config = dict(
    model='multi-label image tagger',
    image_size=32,
    norm='batchnorm',
    depths=[2, 5, 5],
    num_labels=9,
    lr=0.0043,
    steps=6100,
    epochs=5.4,
)
Rows from block 4 of a small multi-label image tagger, named by matrix and row number. Rows with one number belong to one channel. Each number is 50 + 12 x the weight over its row's rms, rounded and kept within 0 to 99. All counts start at 0.
After each channel's rows are labels from the 100 images, of 14976, where the channel reaches its highest value: "patch colour" is the nearest of a few named colours to the mean colour under the peak. Only what is clearly more common there than usual is listed. The data: Sentinel-2 satellite tiles (TerraMesh). In brackets: how many of the 100, against the usual share in percent.
# sq0: squeeze pointwise conv (model.blocks.4.sq.0.weight, 48x192x1x1), inputs 48-95
# e10: expand pointwise conv (model.blocks.4.e1.0.weight, 96x48x1x1, transposed), outputs 48-95
# e30: expand 3x3 conv (model.blocks.4.e3.0.weight, 96x48x3x3, transposed, each kernel summed), outputs 48-95

sq0.26:60 30 18 49 46 58 35 56 45 49 54 45 35 61 20 59 43 62 63 28 42 27 46 41 64 49 40 48 67 57 35 62 48 34 36 42 72 36 68 51 49 45 49 55 64 44 61 65
e10.26:49 33 41 31 51 53 34 46 65 44 58 40 60 48 36 34 50 47 57 24 36 60 53 61 44 90 50 65 51 52 42 39 34 46 37 63 57 56 50 41 56 37 45 49 38 39 65 25
e30.26:13 43 53 52 39 38 51 32 46 57 49 56 45 40 38 41 57 53 43 43 29 37 38 53 36 41 63 63 49 43 55 55 47 36 53 64 55 29 16 56 42 44 49 59 62 54 46 50
patch colour: grey (72 vs 27.5)

sq0.16:73 42 51 55 34 69 37 43 47 47 41 58 58 91 72 26 39 33 53 48 78 44 76 42 52 66 40 51 45 50 25 37 52 55 48 34 24 33 47 35 57 53 38 47 35 46 46 52
e10.16:41 47 47 47 39 47 51 62 50 48 32 35 63 47 41 53 79 34 43 50 77 78 50 66 50 48 48 23 43 55 54 37 58 70 69 52 43 41 44 43 56 43 45 50 72 35 50 58
e30.16:57 60 37 44 52 56 36 54 41 51 46 40 46 60 64 57 34 32 38 44 40 36 40 45 56 51 38 51 31 67 43 15 42 58 48 32 69 41 56 46 41 59 53 48 36 51 41 57
patch colour: grey (68 vs 27.5)

sq0.13:52 46 56 53 47 36 61 62 31 41 46 55 57 46 46 47 47 53 52 58 64 57 54 65 54 58 41 42 65 70 52 48 56 42 62 46 39 46 57 64 48 46 45 63 92 61 47 67
e10.13:59 46 66 45 64 13 55 49 52 42 55 35 76 55 47 61 45 60 61 50 47 53 67 68 47 70 49 82 43 55 57 48 60 54 38 54 45 32 47 61 71 75 64 60 43 54 34 62
e30.13:65 55 36 39 45 38 56 35 41 48 36 46 54 37 29 44 30 49 52 41 43 50 41 56 33 34 52 40 39 26 51 47 36 48 33 53 46 43 56 39 39 50 40 67 56 55 61 42
patch colour: grey (72 vs 27.5)

sq0.10:62 51 39 30 65 41 53 34 55 33 56 50 41 35 28 64 67 56 40 61 45 46 35 35 64 78 55 60 50 62 64 48 24 47 48 74 47 66 46 27 37 53 58 52 48 78 40 46
e10.10:68 45 47 55 64 45 52 52 57 62 62 42 49 34 29 34 46 57 44 50 72 37 61 53 45 43 72 53 46 41 49 63 42 60 37 51 76 48 71 57 58 72 46 60 51 55 47 29
e30.10:49 26 50 50 52 55 53 62 74 55 39 42 49 28 33 40 32 56 56 62 57 66 58 54 64 59 36 47 64 35 30 37 50 71 63 38 53 70 59 49 53 42 44 72 56 30 52 53
patch colour: pink (60 vs 8.8); white (26 vs 3.7)

sq0.35:47 53 52 57 68 31 41 47 62 61 44 61 41 52 38 40 70 50 55 66 30 58 32 50 73 46 79 45 57 60 69 46 68 43 38 63 53 60 51 57 56 51 51 53 56 41 54 22
e10.35:53 46 47 55 37 58 56 42 43 68 66 39 50 57 39 72 62 51 49 67 34 43 60 43 59 52 38 28 59 40 50 47 29 48 57 52 49 45 57 55 56 24 64 61 40 62 49 49
e30.35:73 44 47 64 45 53 53 43 33 63 47 33 42 49 44 55 45 58 55 40 67 38 47 38 62 39 47 76 50 50 52 44 71 49 61 48 49 68 75 56 54 40 45 59 46 47 58 40
patch colour: pink (57 vs 8.8)

sq0.9:40 42 33 43 49 52 43 58 41 75 75 45 60 41 44 42 43 71 66 39 58 55 48 47 46 49 70 79 55 49 34 62 50 54 32 48 70 38 60 61 35 35 40 59 67 44 74 48
e10.9:39 53 40 63 34 43 44 34 66 51 44 45 51 32 53 44 51 64 55 43 43 53 47 52 80 55 48 52 71 44 53 40 43 40 47 58 61 40 28 70 52 37 44 48 45 61 71 39
e30.9:29 34 57 48 44 42 51 43 44 53 41 56 54 45 54 39 35 59 43 36 64 38 46 72 52 49 55 43 32 52 44 60 38 45 34 39 59 39 57 74 59 35 46 20 51 60 40 52
patch colour: black (39 vs 16.3)

sq0.1:66 43 50 45 34 75 42 26 24 58 50 37 63 76 56 33 52 40 44 30 78 51 68 38 46 61 27 47 91 53 38 55 51 27 43 48 36 43 36 60 34 46 35 25 58 33 49 51
e10.1:41 34 45 54 77 17 40 56 56 49 52 57 48 54 41 34 53 42 59 60 57 61 53 60 48 51 77 56 52 37 27 35 32 33 58 57 35 46 45 23 47 51 43 37 73 43 64 38
e30.1:55 53 37 50 45 49 35 48 46 46 49 50 44 48 49 35 52 78 35 58 48 59 50 53 53 57 55 44 38 32 62 49 40 42 40 43 54 23 39 47 49 59 74 49 21 50 37 40
patch colour: grey (72 vs 27.5)

sq0.29:46 49 42 48 54 43 40 65 45 43 61 66 39 45 67 68 47 83 55 55 43 46 63 39 46 45 73 79 52 47 52 70 51 42 50 63 57 58 69 52 56 49 26 08 55 74 65 45
e10.29:74 37 58 50 40 22 45 41 69 55 58 40 60 45 42 57 36 65 50 52 53 61 52 38 56 42 53 50 53 53 28 39 41 51 41 72 47 55 52 54 35 40 61 62 47 56 29 60
e30.29:42 57 63 41 63 46 45 66 55 55 67 61 58 39 60 48 47 48 50 49 58 43 51 35 34 44 74 49 45 53 26 41 26 42 48 47 44 62 61 48 53 56 28 25 41 52 45 52
patch colour: black (40 vs 16.3)

sq0.31:46 51 43 49 63 50 57 53 40 33 45 54 35 44 43 42 68 48 35 48 28 56 41 43 62 38 58 49 55 48 59 57 54 32 59 71 48 83 44 46 41 43 50 53 51 49 54 54
e10.31:62 50 39 78 51 68 40 38 30 45 59 44 37 58 43 57 51 39 37 58 63 35 46 66 54 44 47 66 43 81 54 68 69 29 32 32 36 56 61 68 52 50 47 43 36 66 31 49
e30.31:53 42 39 61 39 60 62 63 62 64 40 30 39 35 34 41 38 62 46 58 55 61 58 40 55 53 32 56 64 31 35 41 63 62 62 26 59 51 58 58 62 41 38 61 37 41 57 49
patch colour: pink (58 vs 8.8)

sq0.20:49 50 53 43 48 48 53 53 65 42 48 51 37 48 19 40 46 16 56 48 46 49 47 58 48 39 69 39 67 89 44 30 44 50 71 45 40 55 35 66 54 53 49 64 73 50 54 75
e10.20:44 51 53 55 64 58 42 57 64 44 27 51 68 43 57 36 50 33 60 26 51 56 47 48 33 76 38 70 28 61 24 30 56 57 60 53 40 53 64 79 50 40 42 35 49 44 41 48
e30.20:57 44 25 57 38 35 42 39 41 53 29 45 57 41 57 61 47 42 38 48 55 35 27 46 35 37 55 46 32 33 37 23 36 63 42 36 62 19 27 42 56 54 38 52 40 38 46 53
patch colour: grey (70 vs 27.5)

sq0.6:47 45 43 67 55 54 48 51 46 41 42 56 74 45 56 38 68 37 34 74 46 34 50 40 65 28 60 53 42 36 73 30 50 33 54 68 43 69 54 44 45 53 54 43 36 43 65 45
e10.6:70 35 30 68 36 68 42 34 63 48 46 45 39 41 67 44 43 54 24 69 62 57 41 39 54 54 31 65 38 54 44 51 55 58 52 44 16 61 67 60 48 48 68 37 52 44 46 42
e30.6:56 43 45 61 40 55 62 58 47 54 43 40 35 38 34 43 42 56 59 65 47 51 53 36 58 66 37 54 53 25 42 38 63 69 66 32 61 57 71 68 55 39 36 63 38 38 52 37
patch colour: pink (56 vs 8.8)

sq0.39:85 44 35 51 45 66 54 38 54 54 52 62 50 30 53 48 43 36 55 51 60 34 45 48 34 50 32 38 99 43 44 49 61 54 29 55 37 46 35 82 48 43 38 56 57 45 35 71
e10.39:36 48 43 15 78 51 45 61 37 42 45 44 60 47 55 58 48 40 69 32 54 55 73 38 58 58 45 66 53 34 43 57 42 38 45 57 44 46 38 66 57 35 43 46 66 64 94 48
e30.39:50 45 35 70 32 35 43 38 33 58 45 53 49 50 51 54 43 62 35 53 45 32 39 54 40 50 59 44 18 40 42 37 37 55 37 46 52 42 35 36 59 49 50 58 23 50 52 50
patch colour: grey (77 vs 27.5)

sq0.27:48 44 49 35 53 68 46 51 38 39 37 53 40 39 49 38 44 61 54 29 48 41 66 54 39 42 51 58 54 80 47 45 39 53 46 32 64 48 47 37 44 37 38 26 59 44 57 75
e10.27:35 42 49 40 61 56 45 26 42 41 45 40 57 51 44 74 54 44 49 47 48 63 65 49 32 49 43 72 62 58 42 37 51 39 51 38 45 40 38 79 75 31 43 49 58 45 52 58
e30.27:52 40 39 33 23 40 47 31 43 56 49 53 39 32 43 38 39 61 36 47 50 43 48 55 35 36 48 49 27 41 53 51 50 59 41 56 44 34 28 30 41 47 46 38 28 57 57 52
patch colour: grey (74 vs 27.5)

sq0.44:36 52 38 41 51 40 54 46 75 56 49 51 42 42 44 83 56 53 43 80 32 51 36 43 89 88 35 49 56 55 62 52 46 64 38 58 59 53 48 54 46 53 57 51 47 99 48 38
e10.44:46 49 52 58 50 51 50 35 53 53 42 47 44 54 53 57 37 49 60 45 34 38 36 41 48 66 69 55 44 40 57 47 48 66 56 51 59 56 51 07 56 79 44 47 50 55 43 50
e30.44:52 46 24 50 66 57 55 62 52 46 52 31 55 46 38 40 44 53 47 60 42 33 53 50 48 46 54 43 45 36 48 25 12 31 61 76 45 71 59 42 56 56 50 61 55 58 41 49
patch colour: pink (67 vs 8.8)

sq0.41:71 61 54 46 44 67 62 46 59 44 53 55 56 70 43 51 40 48 60 34 68 61 65 72 40 53 45 43 47 46 44 43 54 56 70 54 39 46 57 42 59 66 43 70 48 60 48 65
e10.41:45 57 61 46 42 49 71 80 74 26 41 58 42 67 60 59 35 55 57 60 75 50 66 57 45 42 43 61 45 52 54 47 52 66 36 64 60 54 51 42 42 37 38 53 70 64 43 33
e30.41:59 40 71 67 57 47 40 45 57 59 59 45 39 58 50 46 51 26 45 46 45 42 40 31 39 40 50 26 30 57 44 22 34 46 40 54 39 42 25 44 50 41 61 43 33 44 38 49
patch colour: grey (71 vs 27.5)

sq0.24:30 76 85 41 46 30 75 32 49 48 48 46 39 54 41 54 47 48 33 39 50 71 68 66 35 49 32 48 20 49 50 56 38 74 66 49 46 48 41 41 79 57 62 79 40 49 52 42
e10.24:54 61 60 58 63 55 57 40 38 27 53 69 35 61 49 45 36 33 53 56 67 50 57 55 45 51 51 50 51 54 45 50 65 58 31 38 39 32 51 52 49 53 49 35 52 65 44 62
e30.24:40 54 51 46 54 40 33 56 48 40 56 48 47 65 45 34 49 48 52 34 35 43 45 39 55 31 51 00 44 40 57 40 30 56 58 58 52 47 41 41 59 50 46 53 48 24 51 34
patch colour: brown (68 vs 38.7)

sq0.18:60 43 42 56 48 57 49 46 19 52 66 43 57 87 77 45 46 49 51 47 99 50 73 45 55 51 47 54 40 46 51 52 53 55 47 57 43 42 51 45 49 43 54 58 51 41 55 42
e10.18:46 55 56 38 45 52 52 70 52 50 50 56 41 34 57 51 54 49 43 48 61 73 68 79 55 44 50 62 46 50 53 39 60 47 65 38 24 55 30 70 47 51 64 54 83 53 71 66
e30.18:39 43 77 35 64 51 53 42 55 51 45 42 14 71 52 27 47 06 47 38 70 54 39 38 60 49 49 38 37 58 47 26 48 51 47 48 50 47 48 49 47 49 74 34 44 40 36 65
patch colour: grey (68 vs 27.5)

sq0.38:32 55 55 51 36 38 44 36 85 55 33 53 38 47 40 97 34 37 43 60 50 52 46 48 67 90 46 44 36 59 32 32 45 45 57 53 39 34 38 22 56 52 40 66 49 91 34 40
e10.38:35 49 50 31 49 60 46 42 59 51 40 63 46 68 52 49 62 44 37 28 36 43 48 41 54 46 77 51 56 53 42 48 45 35 59 50 72 43 38 55 40 58 47 46 41 38 60 47
e30.38:51 43 61 42 60 40 62 44 52 45 71 64 58 65 56 17 53 52 51 49 42 28 56 62 49 46 57 62 63 42 70 28 46 44 44 62 50 45 46 54 40 69 26 36 57 65 59 36
patch colour: black (89 vs 16.3)

sq0.8:42 51 48 38 49 37 38 69 27 67 70 53 37 36 42 38 55 75 70 49 32 63 40 35 27 12 56 78 41 46 50 54 50 57 44 49 62 49 55 61 60 40 58 61 46 26 57 39
e10.8:52 45 47 45 42 49 50 44 54 49 50 58 45 68 45 46 47 61 40 57 38 47 50 48 43 35 42 38 54 34 81 41 63 46 54 55 67 40 60 91 46 33 42 56 51 47 52 44
e30.8:48 38 65 60 56 57 45 73 53 35 49 50 31 47 42 24 56 43 44 52 52 36 42 69 45 41 55 38 27 60 60 48 25 62 46 56 47 19 65 46 51 52 75 24 59 49 41 38
patch colour: black (38 vs 16.3)

sq0.28:30 44 58 43 49 50 73 43 50 46 42 40 58 49 49 55 50 45 24 50 59 43 69 49 33 37 59 47 57 72 50 50 52 59 54 46 50 47 39 62 49 54 62 55 77 43 31 64
e10.28:61 54 39 58 73 65 49 44 35 55 64 67 77 53 48 45 59 65 60 76 38 45 47 57 55 74 67 46 32 35 52 63 57 41 49 62 55 50 51 60 66 57 53 39 34 35 66 53
e30.28:46 39 32 38 27 65 44 43 29 64 35 43 60 29 46 43 47 44 33 50 46 53 55 50 31 46 36 34 38 39 44 23 27 50 48 50 36 34 62 37 44 41 32 56 46 56 62 50
patch colour: grey (71 vs 27.5)

sq0.25:40 45 56 56 71 59 50 48 48 33 41 38 50 50 42 48 65 56 58 63 30 40 35 46 68 64 25 46 52 50 65 47 51 59 41 60 32 60 43 40 65 50 69 45 57 47 57 42
e10.25:85 52 39 43 59 69 56 36 34 64 55 55 35 39 60 37 69 53 55 69 29 35 37 53 46 43 34 53 44 43 47 72 48 54 64 47 35 75 59 67 61 40 52 47 63 69 44 60
e30.25:43 44 36 58 33 65 56 66 59 64 41 48 33 43 34 39 37 72 56 58 61 57 73 41 59 69 38 56 55 39 41 41 49 69 67 30 64 57 51 58 62 32 36 65 42 41 60 58
patch colour: pink (53 vs 8.8); white (25 vs 3.7)

sq0.22:46 38 30 39 73 56 46 39 39 41 35 44 50 51 36 58 68 42 50 51 66 44 72 39 60 60 25 42 43 39 64 27 35 53 43 71 53 75 33 30 35 35 30 60 40 75 39 38
e10.22:45 41 30 48 19 48 44 51 33 59 69 39 44 40 53 35 34 29 50 69 26 56 33 46 36 47 50 24 47 52 59 55 31 43 53 42 52 82 67 33 47 68 37 37 30 50 55 45
e30.22:67 41 54 68 39 66 47 59 65 70 28 40 53 57 43 53 47 56 75 63 65 52 48 49 64 51 37 57 69 48 40 36 56 62 64 35 52 68 59 58 63 34 24 55 49 43 71 52
patch colour: pink (60 vs 8.8); white (27 vs 3.7)

sq0.46:62 46 45 46 67 63 44 37 41 49 48 39 50 48 44 24 64 43 67 71 56 41 46 34 64 53 64 50 58 50 62 40 49 56 46 69 35 67 51 43 38 50 34 81 40 60 46 48
e10.46:38 49 35 78 51 68 58 58 28 51 61 43 59 56 52 74 51 50 60 50 71 56 46 53 46 45 42 34 55 27 25 46 47 47 56 50 36 33 52 16 52 54 48 51 61 50 60 54
e30.46:60 41 44 68 41 54 58 64 65 65 38 34 32 29 39 37 48 51 63 58 63 60 68 38 61 54 36 55 62 40 37 46 62 59 61 39 58 54 50 61 68 49 45 60 46 38 64 44
patch colour: pink (66 vs 8.8)

sq0.32:47 77 60 45 47 35 51 48 44 52 32 48 34 53 37 68 50 53 49 48 52 59 62 35 49 33 54 61 42 42 36 40 41 62 72 55 55 50 42 38 51 81 65 66 50 49 35 35
e10.32:52 57 57 46 34 42 76 50 44 72 54 57 52 47 67 53 57 42 33 25 34 50 59 41 50 44 25 59 71 58 59 49 62 63 26 36 39 50 38 46 40 44 36 61 46 38 47 53
e30.32:39 42 48 51 60 44 24 31 50 43 60 38 43 71 51 44 52 55 63 19 41 53 58 39 53 56 54 18 42 40 69 51 46 49 46 46 45 32 41 40 65 57 58 57 40 33 51 36
patch colour: brown (69 vs 38.7)

sq0.0:33 43 42 56 40 20 58 60 41 42 65 60 47 44 38 49 42 47 49 39 33 46 31 60 38 39 57 54 47 34 37 76 51 61 43 45 55 36 77 50 49 55 60 66 41 65 59 49
e10.0:35 44 46 60 44 29 48 42 51 30 14 53 53 45 63 66 37 41 60 43 18 35 42 34 56 50 54 46 52 51 61 40 50 50 54 44 42 43 31 44 43 68 71 43 37 36 57 36
e30.0:38 68 57 44 43 51 49 53 46 61 26 49 46 39 56 62 61 44 39 41 45 45 35 40 60 42 58 52 45 60 44 65 46 55 62 44 49 40 54 63 31 52 38 45 48 62 41 50
patch colour: black (41 vs 16.3)

sq0.17:45 42 49 53 71 32 55 31 54 31 43 43 44 60 70 37 60 55 19 62 56 41 58 48 72 34 46 42 33 55 61 27 42 53 40 43 53 70 29 42 33 42 50 44 52 28 29 30
e10.17:49 47 64 76 51 75 35 53 35 53 40 44 40 46 53 43 52 55 52 33 40 45 63 39 42 54 48 43 46 42 46 83 51 48 47 42 64 75 61 35 58 29 26 49 38 66 50 69
e30.17:40 38 43 69 26 65 50 51 64 46 45 54 36 35 37 37 34 34 42 44 52 62 52 40 51 54 48 55 50 34 35 32 57 69 62 49 60 45 48 66 51 54 36 64 32 36 64 55
patch colour: pink (59 vs 8.8)

sq0.40:55 47 35 41 49 50 53 71 48 72 66 51 49 55 43 56 48 57 63 35 52 44 66 38 37 41 65 62 49 41 54 71 46 49 46 50 83 42 80 68 28 46 52 49 35 42 79 41
e10.40:52 41 40 41 62 26 53 52 71 49 50 55 42 44 48 50 44 74 74 38 43 54 43 52 38 35 58 54 82 31 45 38 53 55 55 56 78 57 58 41 53 58 54 52 42 30 75 43
e30.40:48 77 50 62 45 41 49 64 47 43 46 54 58 29 54 35 40 62 44 34 47 61 32 46 40 40 59 43 27 55 45 46 33 54 29 56 45 50 47 82 28 31 65 28 43 66 47 35
patch colour: black (37 vs 16.3)

sq0.23:66 60 48 52 39 49 75 36 32 55 62 51 35 52 24 42 43 34 44 53 29 60 57 71 44 61 23 34 57 72 42 45 45 41 54 40 36 47 57 67 58 55 60 64 78 33 56 69
e10.23:50 55 57 40 62 41 50 55 38 40 42 48 59 45 71 49 32 49 48 57 54 32 41 60 41 47 45 76 34 58 38 52 50 52 41 35 47 48 40 57 69 50 42 37 41 61 20 48
e30.23:48 34 40 49 34 34 35 42 21 49 41 53 48 31 42 53 64 47 51 57 40 33 36 51 28 41 61 35 32 23 52 23 60 54 56 62 27 33 47 47 47 34 35 55 58 50 42 47
patch colour: grey (73 vs 27.5)

sq0.4:32 68 56 50 44 47 43 38 42 57 39 63 35 55 37 44 42 50 58 44 44 68 60 42 33 53 42 56 29 51 52 33 40 89 52 62 49 48 52 42 54 64 55 81 60 58 48 39
e10.4:45 59 56 58 52 42 68 49 34 55 31 56 40 43 53 48 40 73 25 34 68 44 48 54 43 41 47 35 61 34 69 45 54 64 50 33 43 71 53 64 45 52 62 54 62 44 26 57
e30.4:26 24 48 59 43 61 42 45 47 54 37 37 65 61 37 27 56 52 49 34 46 47 29 35 35 48 54 24 48 47 62 30 36 61 45 61 51 35 38 28 53 55 50 51 45 33 50 35
patch colour: brown (65 vs 38.7)

sq0.45:43 53 51 50 42 44 43 70 43 55 57 27 42 51 30 57 36 78 79 47 43 52 31 53 63 68 64 73 51 55 48 73 36 44 49 43 74 51 61 71 46 44 48 47 46 44 81 46
e10.45:46 48 41 47 59 53 60 52 65 25 57 49 64 59 46 44 49 78 56 76 37 34 34 42 50 55 65 62 81 24 67 56 43 55 31 62 42 36 54 63 31 34 27 33 55 46 50 48
e30.45:58 55 69 50 56 59 59 38 48 44 32 45 61 41 47 38 44 52 45 41 32 51 47 64 68 25 54 61 41 52 60 35 35 37 52 55 52 56 69 62 54 63 66 20 40 53 44 39
patch colour: black (38 vs 16.3)

sq0.33:58 55 38 38 70 53 50 35 58 49 29 53 37 45 42 56 58 49 51 78 27 37 51 44 56 48 31 57 59 53 68 53 53 55 53 83 63 85 44 48 59 45 46 50 61 47 54 59
e10.33:68 51 48 48 35 56 53 70 55 52 52 51 44 44 51 50 34 40 51 55 22 46 40 41 52 56 45 42 53 49 47 59 55 33 30 62 37 64 67 46 54 36 37 37 45 41 61 47
e30.33:64 42 31 60 37 62 61 71 58 64 43 37 40 36 36 35 44 59 60 59 51 59 54 41 62 60 38 53 65 34 36 40 54 64 51 33 59 61 56 58 60 37 43 72 44 31 63 48
patch colour: pink (58 vs 8.8)

sq0.5:48 40 33 61 51 48 45 49 77 39 30 39 55 52 50 78 53 41 54 68 44 53 55 43 67 94 68 51 31 59 57 36 65 51 34 52 47 59 35 35 48 36 53 41 47 86 40 52
e10.5:40 44 45 44 45 56 38 44 33 54 58 45 48 39 62 50 55 45 43 68 43 52 39 41 58 35 74 39 45 70 48 48 49 44 55 42 77 59 45 39 51 76 41 45 50 66 52 58
e30.5:54 44 76 49 59 57 56 44 52 57 53 64 75 54 75 47 52 68 45 65 47 47 33 82 29 59 45 57 53 39 27 28 43 48 55 67 58 56 59 68 59 56 35 55 56 45 53 55
patch colour: black (64 vs 16.3)

sq0.42:21 63 42 41 41 41 61 64 58 46 60 59 52 55 72 50 50 77 41 40 42 60 55 48 43 64 71 68 43 36 50 34 39 64 41 51 56 37 55 63 60 54 59 49 57 46 62 40
e10.42:42 60 46 43 57 38 35 37 59 44 32 58 37 41 55 48 54 73 49 29 33 35 33 34 46 56 48 32 64 48 67 47 54 24 65 52 50 45 42 56 38 33 52 27 28 31 51 47
e30.42:60 56 52 38 40 53 59 54 33 57 61 46 48 31 65 47 41 51 46 40 37 60 40 57 59 37 55 36 45 69 43 35 64 40 65 41 59 51 18 60 51 42 39 40 38 38 57 47
patch colour: black (35 vs 16.3)

sq0.47:74 56 55 51 41 85 65 44 66 49 37 59 39 70 69 60 38 59 47 61 77 30 78 55 56 67 60 64 49 50 43 43 57 43 49 43 64 36 55 53 57 47 40 63 57 85 27 46
e10.47:54 53 51 53 38 44 48 68 40 49 58 53 46 51 51 29 32 46 47 65 73 80 68 59 51 61 58 52 61 46 65 51 37 42 28 51 60 60 49 57 32 64 57 57 59 28 55 45
e30.47:41 39 51 51 67 43 38 31 35 55 59 34 36 47 52 42 51 21 32 58 74 30 32 52 63 34 31 49 51 39 32 19 31 64 46 60 51 50 58 50 36 45 46 45 46 44 44 52
patch colour: grey (68 vs 27.5)

sq0.21:61 46 48 63 47 32 42 54 75 56 48 51 55 22 69 46 52 44 62 49 54 53 40 51 54 52 30 47 28 75 50 31 40 49 59 46 39 43 58 39 61 66 37 64 82 37 54 63
e10.21:44 57 64 61 75 57 62 73 51 64 45 51 47 47 40 33 45 46 53 30 60 45 49 60 52 66 24 67 55 55 70 44 57 50 39 61 51 32 46 79 82 47 50 50 55 36 60 59
e30.21:48 46 23 57 37 43 48 29 38 36 39 45 41 06 52 46 52 53 44 48 35 44 42 64 41 56 48 46 37 22 55 51 61 32 48 58 49 25 45 53 68 53 38 61 61 78 60 50
patch colour: grey (75 vs 27.5)

sq0.30:49 34 49 38 59 40 42 46 59 34 66 42 43 40 43 41 55 46 35 66 27 43 52 44 48 46 65 53 46 31 53 31 38 40 43 61 45 77 66 49 54 35 50 44 54 41 63 34
e10.30:50 55 48 45 65 62 32 49 69 67 55 60 63 59 44 54 32 33 49 63 49 47 34 35 51 38 26 47 50 58 57 57 40 27 61 55 39 56 48 67 07 61 57 51 23 60 55 43
e30.30:60 47 38 58 40 64 56 64 51 64 37 40 40 28 31 40 34 56 62 60 59 39 57 40 59 59 35 53 60 38 37 43 57 60 58 37 72 59 51 55 55 42 30 54 38 40 57 55
patch colour: pink (60 vs 8.8)

sq0.12:62 41 26 39 43 69 44 59 37 57 67 46 36 39 41 47 45 58 93 43 59 44 40 54 55 71 65 68 74 39 45 65 47 44 45 38 59 46 76 59 47 43 38 52 46 51 72 48
e10.12:59 62 44 65 61 55 51 68 69 51 40 36 62 45 43 44 44 69 77 55 70 46 54 53 50 43 54 27 63 48 59 45 48 40 47 79 43 33 66 26 58 50 64 62 43 72 37 63
e30.12:52 52 49 47 46 41 42 45 55 33 57 50 53 50 56 54 55 23 53 41 44 47 45 50 28 54 60 48 32 35 58 58 65 55 31 67 23 47 37 75 37 54 46 18 41 45 46 26
patch colour: black (39 vs 16.3)

sq0.15:37 57 65 62 45 55 62 14 75 37 21 46 69 46 64 66 41 28 30 53 60 45 50 60 39 59 61 59 29 48 34 08 44 50 57 31 29 34 28 14 49 48 47 56 45 70 50 37
e10.15:58 54 55 36 50 50 54 41 51 44 43 47 50 46 47 46 63 33 50 39 55 39 60 48 47 40 61 37 37 43 18 45 54 47 43 46 69 20 45 64 43 80 42 64 54 27 48 56
e30.15:58 76 79 57 33 42 27 52 56 46 41 73 62 56 45 28 47 53 48 65 42 57 51 78 24 39 39 39 37 53 40 57 44 51 58 69 65 48 64 44 45 54 44 40 46 65 65 57
patch colour: pink (37 vs 8.8)

sq0.14:30 65 76 37 49 29 65 49 52 59 41 57 45 40 70 41 51 37 50 50 50 67 46 67 61 52 41 56 40 51 46 39 55 65 68 43 42 50 52 43 55 63 73 65 51 39 46 54
e10.14:29 56 54 55 58 24 49 50 33 52 43 51 16 45 65 50 53 52 47 59 31 49 43 35 46 55 41 52 22 77 44 38 57 56 57 27 33 62 29 28 61 69 38 51 46 58 59 63
e30.14:37 42 54 42 65 64 42 57 43 47 48 62 56 68 53 43 47 52 33 35 38 37 39 32 48 55 67 26 49 46 53 36 48 43 62 65 49 36 44 23 41 44 64 40 49 38 51 38
patch colour: brown (65 vs 38.7)

sq0.11:30 50 40 48 56 55 61 50 43 50 41 35 50 44 45 45 68 45 46 66 49 51 43 59 56 38 33 45 51 55 63 67 41 35 39 72 48 80 48 50 50 43 54 56 44 57 28 56
e10.11:49 45 60 51 37 41 49 39 53 72 69 49 45 46 32 40 60 40 49 56 43 39 57 42 42 51 52 58 38 51 50 48 31 47 43 54 59 65 32 47 69 24 37 38 56 74 44 46
e30.11:57 33 33 64 36 64 50 61 50 57 47 44 41 38 38 37 34 56 67 47 50 60 68 47 56 45 35 47 61 47 39 47 59 68 50 36 64 51 54 56 65 29 47 62 37 34 73 57
patch colour: pink (54 vs 8.8)